{"model": "sound classifier", "dataset": "short read English sentences (LibriTTS-R)", "train_examples": 26041, "noise_aug": 0.01, "n_mels": 64, "hop_length": 320, "input": "log_mel", "spec_augment": true, "win_length": 400, "targets": ["voice"], "num_classes": 2, "arch": "res2net", "norm": "groupnorm", "activation": "silu", "weight_standardization": false, "depths": [2, 2, 4, 2], "kernel_size": 3, "stem": "deep", "widths": [128, 256, 512, 1024], "label_smoothing": 0.1, "loss": "cross_entropy", "init": "lecun_normal", "optimizer": "muon", "muon_scale": "match_rms_adamw", "lr": 0.007, "momentum": 0.9, "nesterov": false, "orthogonalizer": "newton_schulz_5", "adamw_lr_other_params": 0.00081, "grad_clip": 1.0, "steps": 13100, "batch_size": 64, "epochs": 32.2, "lr_schedule": "wsd", "decay_fraction": 0.2, "final_lr_fraction": 0.05, "warmup_steps": 1310, "weight_decay": 0.02, "adamw_weight_decay_other_params": 0.01}
Rows from block 5 of a small sound classifier, named by matrix and row number. Each number is 128 + 24 x the weight over its row's rms, rounded and kept within 0 to 255. All counts start at 0. Numbers have three digits each.
After each channel's rows are labels from the 100 clips, of 14976, where the channel reaches its highest value: "strongest on" is what is common among them; "peak in band" is the frequency band that holds the peak. Only what is clearly more common there than usual is listed. The data: short read English sentences (LibriTTS-R). In brackets: how many of the 100, against the usual share in percent.
# c30: last pointwise conv (model.blocks.5.c3.0.weight, 512x512x1x1), inputs 0-170

c30.38:101109123149119158146103142151140109118116118117139156130124123157119126122140127090148157131116152138126161145139153111150130151120137148070134109146126088161099128136126115128122141121111119100147133111140134111133132137137098126153082073155144143133145126121129090144089133120148129138112134110113108107087153111100134057109146143094145207140139099137145126118118073074126147111125122156098112146104162172142131156141177110096092166172201149185112132103108144132125165168142135161110172117090074083110109131120
strongest on: voice: male (97 vs 46.2)
peak in band: 2000 to 4000 Hz (99 vs 25)

c30.265:140127101127058135120120137153104113134126124121146116122099125121105147125107089087163128109125123137085141136114146148130134131109119125127148142157127115113136118117133121156131133121115113155086105130123157215108115134083101159129132093123148184106142131131122113114205105146128142134121130125131124150133139106158136166083148159107150121144119072130124146134121134144131114134135153160138121157134156126139145151117122115084153157130125183142122167125120160144137113154125122137119132165120108082121144099130
strongest on: voice: male (99 vs 46.2)
peak in band: 250 to 500 Hz (100 vs 25)

c30.5:174123055172148122147120127135119146141142069115136126133128166138128121147125067141134098133111139123167137111115120170129185138119142138121149132148137140064057115093134140134109118161132115127104101132125174095142138122106102133139124103101124123127113100108131097138124099108124096122121111105106163134114102089120141112149153148123121160104114130122133109137102136091137089119166141108119130131141135111144163113117122132122096131144165139198126118152124125137113115127149129166112155120148125138103110134165
strongest on: voice: male (98 vs 46.2)
peak in band: 4000 to 8000 Hz (100 vs 25)

c30.156:147180143100099117107124083143088107125109123133144114168171141119146128101116122148165116136143148136142119110143073101097148119159142111124149116129126106128081120114116116149175125102107114145096148140149162087122104128118126133129173161097146145116117152139130186134105138105077143134133097137184138133137153123160147090162157140098118125121147120132114104112142100124129103119123139128082125142137121091126141149117200080156107160102142102160157121205125166095112110151111111136092131094099113136146142122128
strongest on: voice: male (100 vs 46.2)
peak in band: 2000 to 4000 Hz (100 vs 25)

c30.348:177129155129106101157170146104148162158115103098105149104091122162152121147112106124132153095119167097115116114091118183117137135141095127151130139126102077159154110119146145094101110144099135131080091147119150128178123119116130109093158092146142155146135141139155126109162159145123092138144150137114138105130096116131129078186132105106101112146109130143140157135126153091080110121113104102169160160111104126108149117149120134170144099119124118130106139139082122148118099134116117158123070165145129135106144149120
strongest on: voice: male (91 vs 46.2)
peak in band: 4000 to 8000 Hz (92 vs 25)

c30.424:097103106137107125152118109129167160101167134164093110097132158103100123087114146122076123118122147135131140121113139128130146150126095101149095121081121171124087142140116138121126132149129139127113160121160164165093146128133139113116105132107115127128121112077109076118106117137169130087117101147122136153118125136138136130121137092119073133168120150112110112090128102136137155098111104125123149126131141116129142129142091096127093085116089116158166150112173084146090105115108125165129129112138157117115131164133
strongest on: voice: male (84 vs 46.2)
peak in band: 2000 to 4000 Hz (84 vs 25)

c30.34:093123146157151126094117101092110095166132132135141132142125199138130154151116138111158133118154154076170116119111161122168150096098136120145141150122130178115143142118125108129161157150177136130103167106179097156112136138143163114148119154136091173114141141170131147148128120131118121109133142112128137144109155067119144177133169121143128083118122154158150158092098159117114145074155106144148117086140128145185136121125114086119088104155160160139119116116120136115118147132133146133103169120113138094122134098148
strongest on: voice: male (91 vs 46.2)
peak in band: 4000 to 8000 Hz (93 vs 25)

c30.299:111146116126152097148171106130134092119123126087134116132118132184091137112144086084132139150140139061135072171103147102148112109104138148131112103096143152164128128090131119124116129100100117100102144140108123127135143142083101131154109131107098141133141152145139113123063148092154099118095116154105120091140170108104129114146159146114130150142095086147131140120113145101106119120181102131141097157121131143105138141152144142141172116165116133139112111173111113129148126132121133131135163167108135136143122138121
strongest on: voice: male (91 vs 46.2)
peak in band: 2000 to 4000 Hz (94 vs 25)

c30.491:121125073119127151183124143168096163124128136142117126123117132051087182111112152095144111140117093102131157100128114106117146138148134136127109096085147144118136148103113091126150096161148097110107153171122108130123126121142112120105120083118089107088095168124165130118139103135132119096122154133147105154127130129135105095107142129089124121144121160119155092123114133187116124110135120119122163071140136130175127139103148113117119090160150138109144121146118095120097135149107128150111135101161110126125064156097
strongest on: voice: male (87 vs 46.2)
peak in band: 2000 to 4000 Hz (91 vs 25)

c30.179:193115130129117137124137127138111107171128114130099128125109097112150131104112123131102120132132100114145153139124200155147080116122149107133126121106117105125114137146139128137147145139146124135118098139125084163134153137221122144115144117156178163190135120127134175122133112123117158136126143131166130130114147148138130124116125165163123117139130119112146136133120111109114125151148090129158138130120121060160090129111137134162133105113091129140158163106141118137141133122114138103087108117184134147131134122155
strongest on: voice: female (97 vs 53.8)
peak in band: 2000 to 4000 Hz (99 vs 25)

c30.170:160144090123138145111191071110131110132152134122115082176096131133143140119116139153149124099135097145126129139182117137123154135106113140113125160121139113122133129107136114142162116156150141106149119153109108152132149140167110136125123147155147095123115130113156134136110160144108102131139117148073134159081170135129114108145128123191166113138122173130101148128089145089143149149111140115153118153120121119100154133117131122155107120092106092100125135115111114165138129111108138127116085118104107098168188128142
strongest on: voice: female (98 vs 53.8)
peak in band: 2000 to 4000 Hz (98 vs 25)

c30.391:118126136120082139151112159161116113131126140168114111138130114144166115103137122118123138151138110088152127126107136136150120120149118106093138125128130146134131119139105159151144095165121116114172147131069113070114139141075124104181101110089101137124114103129115142103118101117126134144119131135105130124112141096106122147113143142130133150131112128114102087132110126152140139144125078130150102143139065127107063139111142095123147142114116136137138117141189110198150143122116116159099176128171101134153136152144
strongest on: voice: female (99 vs 53.8)
peak in band: 1000 to 2000 Hz (100 vs 25)

c30.77:177134111138180172138154150165115124094111118141138113151104129095136117111162112106115123161132148154117147136106159110131179159135146112128135135163152145124112110125143115079125120145132133143090126140151098118133162160132123094123146144100080108111144160138150132090120136167091136164091115131118095128148109130129139103133084119119139088145121121100110091120120112110113109168125137097141143175112137096120109115109119108139138091121124122141128097121143112140121134115136135165116141142110115158095159117099
strongest on: voice: male (100 vs 46.2)
peak in band: 250 to 500 Hz (100 vs 25)

c30.65:072149140159114137132090130119151113080148179142111109120149094172141129113121167138124128126129138110132116106086119081155101154129117149116139089129126144129091125103144155152154136175145111105119191102136111122165104132119159119088112139129110115156117136111101156133141148133175157116153155115130126139138112116148133151119144122127153132113145147129118129143115101123157128101083111135097115180132115065147153155098078148167102144124130151085121135101141145128161115171136127124156105157119170146166171160101
strongest on: voice: female (99 vs 53.8)
peak in band: 2000 to 4000 Hz (100 vs 25)

c30.420:122123120117116205138086137122107124137105126141116099130095112091134151133125097174142099156144147143123142179172150106119096178123158100135113128153120083094103097135131134127130115162125119147102196122100144107094127130124094097188135149147124134108181086157164163109130167089116134120133139114093151117073119131120114113127130108117118158146144124143104090140152098035124149113108129134133115150099122165074154092103155172092119153103148109147125174139151120148142121166105145093156149142136160164126142121159
strongest on: voice: male (94 vs 46.2)
peak in band: 2000 to 4000 Hz (95 vs 25)

c30.438:163117154121125169123169151145180093169102117103144105125146130145125127139126169095121109155130073146140117151133178144130101161121147153140109141105137129143201122119173131113122128111134117126110086152155161149131123106106121114158137122142166066142131109160112145119142084100141118131086125157114113135150162111122126127088151130140121147156125121125126117099123134171179121104166131115103159178172134164089078125142118125168116095169220149110101123104091160084134134155120145106087149125141132153106132110116
strongest on: voice: male (98 vs 46.2)
peak in band: 2000 to 4000 Hz (100 vs 25)

c30.197:076128158117108189133104117122139169126183145104126101158114107125131128124112139134138115096147108113154159171124132132132091173129114141105127135100118187151120127127136116150101127141131132162115161125140129142111138119155119110120109108134098141124159138175135130143150121127176170098118133123174112117104127145148129139119147136139147115202146103149140139100148099099145121165156079116131125155096157073088113145113110111088086104100111120126129145082112136095123114116163104129123104139158123125163120115097
strongest on: voice: male (75 vs 46.2)
peak in band: 2000 to 4000 Hz (75 vs 25)

c30.182:213121123162093111135120131149147144123110144147103088081090141122161125117142158123109133130123125087132139151130221109113135073109117134132137142102153148147086154155127107120066114132145120131120138142146141174160132114200155114140224116116153137108132139121130157128111138062122093158104147155173154096154083097143145170141113106133106123121117120109140113148127127139122114115101117141101117140111137119121069127123132111170173114111120126121135121058126156111102102099117115143151118109082149115132189146089
strongest on: voice: male (90 vs 46.2)
peak in band: 4000 to 8000 Hz (95 vs 25)

c30.451:118106116102182176112123110112112099132123151147125089122145117159105086137140149141117116118132117140157142106093155146139129114136131155139114086138126135134138163088117125134147109106113130132097113131139142131087134111116127153148128110127154126103123095131098145132137138133172139128131093116152125171116145127105140102117124123176151124129167137144121132148142155100129110166127113106177096119139104114129141175147142117124126101103119149105075158117112131159089104131181096107173128191080099076120131144155
strongest on: voice: female (96 vs 53.8)
peak in band: 2000 to 4000 Hz (93 vs 25)

c30.67:144135107163161135142112136104128129104116128126168082152135109132148136149137093103100119168146125128105116127127132115150138135110137117146115139153143148134100147135169154117138098129185129159105125158111112090142125127157112139115116090123131101153114125148133129137122151088090106146110138104129137127128141110133115091132111124141147122143118171114088125148111108130126123128143097083097143082127111109130142115140136146131133102109140130146118118135174162135143132127125128129101137138134130133099107144113
strongest on: voice: female (99 vs 53.8)
peak in band: 2000 to 4000 Hz (100 vs 25)

c30.496:073152093159052092182108142114110107200149100158156106141102122168136131126127092177162164136128122142118129084167136117099134126120160149111105090142135142104141114134093120123121124141078141131138168130108118151130122104149160123139165102133100075089155182084158122108102113085197143160126130134117168112093095110113125154133156131111116132127130106121140130126149107117149132150114102149105154104104150121153142137152109130107137153117117150150144118148154155144112122113144098118111183130167110149145087161113
strongest on: voice: female (83 vs 53.8)
peak in band: 250 to 500 Hz (86 vs 25)

c30.72:118177137137168150116098140117121154142130133130133144131138131142140125121147121111159127148116168098124129144132124133106147128134141138137127142153124129119142094111132148153149097131142145150099129142133095118146094115082110108167128151103135184139114162102142157138119130143095138140103110098136137092123120126060104121121135116086129170154124117116121125087119160089123132150117127111133120170157123054085114106134157170143123114110109103102108101100113127126082156109119126123096150152127154150138130129114
strongest on: voice: male (99 vs 46.2)
peak in band: 250 to 500 Hz (98 vs 25)

c30.2:153178126125130153152136127133137110101145126158134144133121074137114144112119092165126133121148156107109156117091122117130143155096126167140138148129129139133144118104096155131148116124117106136135082110119137084125110152131083122156130124122157124102113099155144165139120133127131085118135128133122144143108127126104128098131129098139101163127151137145115109142109115080121104141114116125127132130104115115131098104114159148101116147167185118113125106141107142109104137126135125103148093109168140094135101127117
strongest on: voice: female (97 vs 53.8)
peak in band: 250 to 500 Hz (100 vs 25)

c30.205:140110119096107125079141149148120118092122130095135133129117101131128143108151102135106095111131131166128173120125100133107113143132124107148131113101122115118191097127115123120101124134109129113158177151120128112163103142145120138131144190107089143136134117129131102113115167105118147131154102124130120139160132096163136118146126132113094109150148122137129100145138081170145131134141135116102117124085118151145115132096169138084096128117151134123153154129126117119124144138101122151133150092108110154085115136116
strongest on: voice: male (100 vs 46.2)
peak in band: 2000 to 4000 Hz (99 vs 25)

c30.102:156159139146170099109151116106132148131113139126131113126092081179148112117154126113111077104133114156123150087121113124126143125122112158122139172116142119111130128149189161155136115150153116127111111111115119121183083138115163123156144110140129097116071139149150149124139137130123086162132129145083115106131105125119128153115155158119151138126123151136114107115150143173055128134117135086144096108108094089108100131141091065097088104111148079088161139097176122147157100148190142105124127151145155127146064147113
strongest on: voice: male (88 vs 46.2)
peak in band: 1000 to 2000 Hz (85 vs 25)

c30.127:103141143151162080127106123113157125146150120141102135094137120140132143127148122099139136158132134158135115145127134105123125155121171141159132125126137106124113143162160113138145106134150136138140083117129123133130108131131110101117133145116125112112111065187170118129136161110170163152092113139142151106146149136148107138127149158108163161133128140125115153125136173146136115154077133143147113182125107108092110106155123112124061126097137142062123133139118146127133188120124124168085137147196131182133152137145
strongest on: voice: female (96 vs 53.8)
peak in band: 1000 to 2000 Hz (97 vs 25)

c30.318:125137171129155116125106162140110103094136112110132118112123108056143160122169142139182109146131113144179151158130120093127119077138100137090108136133132122115126153123128135121143110130087115101115135128128157153117150100109101118166156121146129154099174087086151140138089098119110111161129093144153123111135124093120131115121127109128115134140112122122132155113129104109142136081095128114126114146084106210091102116144078136115149151108103141106110123154124152133115159121123142150115139139113127123127140085136
strongest on: voice: female (97 vs 53.8)
peak in band: 1000 to 2000 Hz (100 vs 25)

c30.418:117104135123122142092120131129127108144118105128149104098122124117144159132123110152134102135108105138137125192150142144137115096157122128140123126152148131115135116134108113114137100102129125141124156129124137137137131139124097130133158069135106134139113106151109132120106126116122130097116141114131101087153147142138108160103101117137115142154118110133121095137136170149118110125127155157122147170148147160105095141100105064176151134116123114123123129120103099115141105109121120159162104143080103132150156177135
strongest on: voice: female (100 vs 53.8)
peak in band: 1000 to 2000 Hz (100 vs 25)

c30.74:146104141143128130152101131120112153119124144112181109143110129126130136097127123123103128153136112129108119121221152148106119114123094138097122174157105113121151132150131109120129147099116126092115157100133126077154098129104103118142094132148147104118107144124151080140147159101093124096121115106106119111122171141103129125117125146112130073127123134152157117127110119107127105107122142100138113106124109090107126125099078105137128103133157136101130120115157108102110149088189167156143130162117146140124092152131
strongest on: the word "you" (33 vs 14.6)
peak in band: 250 to 500 Hz (95 vs 25)

c30.196:134149078115113137103156148125140130126126110152120115143126131123129147130132149183121123130108143120150117129090131128123164190156130133160159126178143109113102145128130134141103168159107119145125187126116192108121110134093110116068097087130139096067103129127121095111157190140085128099118120121164146162123130114122145150129164156150183126102150093149093072114150118147115111178158094143107100161138113149209159112155118152149153097136105109139129172164095102156157139084104106109131117114169111153142156142125
strongest on: voice: male (100 vs 46.2)
peak in band: 2000 to 4000 Hz (100 vs 25)

c30.309:147144106099072131130135115142134167112109118168128139110112112122089106106124119135108072134128118137117157135148178127103115117117126112157135158142130160094109133126130104132135131154117109158097130118143110135103108131150122103138111137149123124108142165101123063123137101151150115108138120120121111116122080108121121129116102113160132101098115129128146123138149129149106143127146150123155073106145144125137129153136124096158162100123128100094139129177127119130151104092124139159121101107089155079128140085156
strongest on: voice: female (92 vs 53.8)
peak in band: 2000 to 4000 Hz (63 vs 25)

c30.261:125151103120090172118149165173190106120123163131130141097130096110148108136138122080110109126117140162150130126187143124113131121110143152113123164148151165152151120115119134082142123137116102118144137121123123121107145158127138107150141135140120061143116139117151110124163145103146150115165110121128121152092110114115138125127105089123122123164152127121104159139129127160128121101136113150094117091112138075106099128137076093140105104137089114138179143090138086119152157116142116126138104130101129132140167129120
strongest on: voice: male (83 vs 46.2)
peak in band: 2000 to 4000 Hz (81 vs 25)

c30.202:126159135129103120109142130145144147148113100126111154121120087164109121090134131135150156098106125180193076160099099149127126137096132112128151115148145135109117130122166132143138115095109123114145106150127170112125100104139154130144118105209155112159138105113119092119128092144138154104128143174135128106169117083133122099119138147140115157109116122120143093148115113155191137118204141120120152180128155171136127169166196140117160148134180113128126087106095154118130111153100145140093157144134086134087159116135
strongest on: voice: male (84 vs 46.2)
peak in band: 2000 to 4000 Hz (93 vs 25)

c30.338:132110159129111155135155149119139123079136119086093145087090123182159130133113113144147136089105196098180106115129137180129137106112104100092130124094123152122129114118140125125114123097101121155127112114164170128137143112110143169148163141135143191116127149132150102131148103132130155142121103148097121088142109068113155132135117106144104177142147115132121141130168101139148124075186118147106151125106123073130132173168167098133118114172132132171158099113139115129150133100139132115195130146121158080131108139124
strongest on: voice: male (95 vs 46.2)
peak in band: 4000 to 8000 Hz (100 vs 25)

c30.195:151195143124127117123108149163138128127115125077148105167158150156143130131156091116168126148124123185165115079097143092129146114148113131103171150197186180119171112095140112138144108103118120132137127113150230145111157138090115107174126139187102128115170084142128141106137164118106149150124095149142143131158130146142115124152105118138134127128114115122116140127146115086125136125147171155126089157083163114136084148112107141123105166121073137127144135015123183109121133095146105105138150091125146121147121136111
strongest on: voice: male (97 vs 46.2)
peak in band: 2000 to 4000 Hz (100 vs 25)

c30.328:137109104145110159091130134152155110110131125131114134129162150143137107155125145152094117099123113139151119143162148178092152114154138118163125143116121124133115124140146107110133120135130143102146108143120153114142118124141134137160129136127114141099127112108129128126083141112136095117146085124112133087133138124102113129128128122099137081136159135137162143152111105125132118103108127140146184159136118065114128126110131134145120127180101115156090109091131118125183176141098100153168121131091137108132145135184
strongest on: voice: male (98 vs 46.2)
peak in band: 4000 to 8000 Hz (100 vs 25)

c30.55:092135086137142129131168141149136164112135124165125140113143108133150100124123144091126157136099132107137109102122037133131101143153139109156131106117138139130109146129128162138136149163092140088103108142131116137149131139122166137114119120132127115128120151187130108108138105138081128147166126129156102117156156125146133162104128117151154122103112104141124137119140116152085164168122119130108121174114147127127121140128121082121182095149101099120123102138105104115159132146098129162124138109127106171119095103141
strongest on: voice: female (98 vs 53.8)
peak in band: 1000 to 2000 Hz (76 vs 25)

c30.22:104121115142149068181098129128131117128120111141090147130119200167155166136131140104138147128140190103121113121145114134142185139119072131104115096124156190144125126128136130077118130123133132113120138161135106128137114144122089169146143149113113157154079156135120122121082159148153138100125129152110123114107127102126109127157137134127132165123109127133127142109116168102152089115127159119122118201151147138125163128148104136126134126129169150154130133125089099125140134129153132101154110155107132147117098111173
strongest on: voice: male (96 vs 46.2)
peak in band: 250 to 500 Hz (100 vs 25)

c30.382:169135136147162138078138097126153130104133154104103075134156135127130091133135106134109156127141155125159116162169159145119092127133144128148129155134134086149127112117130094122130144131133140139132130151114104143138151124122141140122182113120141169102109121166134143131133074110138142150091136138153141171136129150111119150122105090115129079068103135118129121103120134098124132140132114106136133131146148105113107124139118148144119107153148134145094140119105143134097121134127152143118158140104151119118142126140
strongest on: voice: male (97 vs 46.2)
peak in band: 4000 to 8000 Hz (100 vs 25)

c30.6:059169144142181091129131132086080120104144097156167111127121158136124177125117116117156099164147119144070063129105130123131191119148118146129113142115140160150121106118134151108131140140113125122140152103115140121132140096101092154113111143108115116147099122163116152131111169125136121087116146116153123160155150136118118133170144135124152121160151126112126114133104201139100144160107119124157160163141119117147102134186112120134140114139145113128103130107117113159133099135133154121143121149082125108131132116140
strongest on: voice: male (98 vs 46.2)
peak in band: 250 to 500 Hz (98 vs 25)

c30.503:176102117138097105147138102125089101117158152129086184117114145130150103127110162130133123080132127115116105118140169124125142105133111126098153121136146131138138096136139144107127124119125122117131098154134136135086169137151143144143123203140123123112125126131156116135142133134121110110125130120138129130106161169099125138157119173141083133144130129137134129133106098105116155065132158115116146158125121108116097136131160150104127128160136113118123173138134106137124151134139130148154123128135124146129102130146
strongest on: voice: female (100 vs 53.8)
peak in band: 2000 to 4000 Hz (100 vs 25)

c30.430:143105110141170112116086121107152145107141149132120124127102143106105153133129121168126130137130136131118084154117150109158123121115094092156140138147146122122123141135116112156136140158142140127139133105155189125120107137099161118127116131121123114136134156121106092114103133138099109100191121119157198137191139160113130123144102116085169083134133114168110127124157121057161145099116126118143143122132166182152101132136117089116137150072095150143122138101124105151113121107100133135147101089128097126144058144132
strongest on: voice: female (98 vs 53.8)
peak in band: 2000 to 4000 Hz (98 vs 25)

c30.222:144106123142114172085136147119132103129158090123161129191122145102121166107137099135126120121125117133114194107093129168085170140137088144103143106129125138118131117157139129114125125123118121130151146123132148098130111128163083129137123147097136117135148139113139102116149139081155116096120140108126116118118089122133174090147131127106117116120118079129127102130144130119138167163109128141144132093145137137110161118116114101180131133137107135159144130101096096118124123180147144098107128097070165088131110120155
strongest on: voice: female (99 vs 53.8)
peak in band: 250 to 500 Hz (100 vs 25)

c30.361:125206184128156118176131090127086104108095122132140116101144123137146095137138124107168114121121146082232139109112101156124125147125109116164110126160133117077153137126146094119122112112157106095148126166135113130146127115145095124109099142165136120160150100086112123133111144147111165149123108188136123119072123107130130082140088121136123116102126135102126094134141110077100119121137134177136099149161139099131091107083170118134122146210224109176135112139138184135123162119168166121092132134133081148116119125173
strongest on: voice: male (98 vs 46.2)
peak in band: 2000 to 4000 Hz (100 vs 25)

c30.199:092131128123133171112139151164112116138165125142159117138104103063109152113112150151078131122123128153085159134124117122136131131144151145148143107114103073126143129144160124132127116127126133149095161139125137161116170146155143121117099086021124126111085086147096138137180157133114117113138134121105113070122113116146123168106174142121131150117169132104110119132122132139181132132196108144127151124140111130094097145122203097144126104125126121076133140171149134145134109128154108147119093133113108141145110126132
strongest on: voice: male (97 vs 46.2)
peak in band: 2000 to 4000 Hz (99 vs 25)

c30.232:139114127121161110103188109185130109139168130132115164102151139136144118143138117101087113096125160101140113134150161133144113121145118140103123118149099163111154131127122170152162174153151122132160157097139116126128139136092142131104133096117096125094144117147149137123121120162122131147125096138121144113124122166125124111123131130083143107103109179118132140123118143105127135141109144132112130132117127113137131135105134134156109122097100149113130124120128123119141107114168119117146137153122137150129168160107
strongest on: voice: female (100 vs 53.8)
peak in band: 2000 to 4000 Hz (99 vs 25)

c30.238:123117137135137116119074141108109163117146126120155126128146113148154122169116143156120132115105126105110126191116133144155107146137130106132127120121118110154114136143172117126127138156146140114123130136105074125149138115085114102108114162102136109125065170130146123139172145131121159119110155134102145115123111142085119190136106156130128134142141123129131154150121153151115131160239101133112155132147118128076161134162044121098106085101134111153128119154148130143118140091119101149139093083140146143153149150095
strongest on: voice: male (89 vs 46.2)
peak in band: 2000 to 4000 Hz (96 vs 25)

c30.27:157115126160127101113156124103109129113143124101112132145124104124109157118147096131134147107131102131106139142132135117134162111113111161132166144129162100131126132109179173117149110119136147128137116137113131088134091135135198120168099143113128133131125108114112081137112124154124124159109161125129106169118146089124147091135154129132141118111119090129126154110130118122170138132188121130116143135185124095089119107115079184123101131106141144163131135170132102152139120143133122128112150140124133152123146111121
strongest on: voice: male (96 vs 46.2)
peak in band: 2000 to 4000 Hz (83 vs 25)

c30.51:087132136099105097082106126147129104136159115158130154157114181099140121130132148110129121119138100096138120101108114152132107148118110126133117127120106158135116089155119188136133149132100133107151047144117082128136132125152144144088098122146112128125158144111138130136115127134149157114108154129137109152088144145158133106169122127113130122107139115120107117125140180082127159105112192085150152185152122090152167097190121140156158114143104123093172145093110069111165116148116113104124172102109139107139133136118
strongest on: voice: male (98 vs 46.2)
peak in band: 250 to 500 Hz (98 vs 25)

c30.163:111107125132124102132115133134124111159097142146120152138096131100119140136132104116131088157116147168121116124202091119107127120137137107128138063127152148101129114119107151127125149126156107130146139127121143093138110149140102112137141109146147135141118126085153110125139145118133167124094161135127143140136199143158109154108140154153152145119136127132143122157138128116149088139128109126111108101134133095143081141104136159122098112084105138115126123144148125103131134130118160126100116178147155079135152132124
strongest on: voice: female (94 vs 53.8)
peak in band: 2000 to 4000 Hz (80 vs 25)

c30.442:102113119108130151178139111112129065137156100112090131153072129143144062101146132159069088124146155143126148123123141092153148109111124148138125124129126138158117116141124113117104164125120114170132141107156148097162122135153128175135130123101142123135119136118083128119105132141170149084098111112107117133120114127131148153131129112144140080120087096161113141105147090100125139134117108130190137117151149137155098111079184133120111067070143114141117134169097169145135138079135164148160074129126128136136064112116
strongest on: voice: female (91 vs 53.8)
peak in band: 250 to 500 Hz (66 vs 25)

c30.41:161114119174173106115123140126165128165137119119111114109120153131138078081129112115145139110124139126140106119158110133158094138122103126119101102115146116134146149109108123099115111110151148131136099100130098152148128149155096088096112144124141167106120145101108107120139133156102123128119145128135122173140138135085121132086146126151164136122127129110124161113115120122136139102103137125184113126123136133113128112073112128154141159116112124157133117136122131115147124119142125182093116099141154139096112106150
strongest on: voice: female (99 vs 53.8)
peak in band: 2000 to 4000 Hz (100 vs 25)

c30.268:115118150125109104126141121128169131107115153132125107123140082130191136085117135153116123123130107137143112154151133152114156117128111149142112132155098161163138124126128118125126107111159126144136106137095123130129121123172174123129107130177092126167133111196133146100127134081125116128164135131092120153141108117105127132104087124113107139120126157141126132121125152132112123122150165129126125149161163107121100155093255121147143162153121144115160088118125107137126136158153107134119106164102111097120115097103
strongest on: voice: male (95 vs 46.2)
peak in band: 2000 to 4000 Hz (99 vs 25)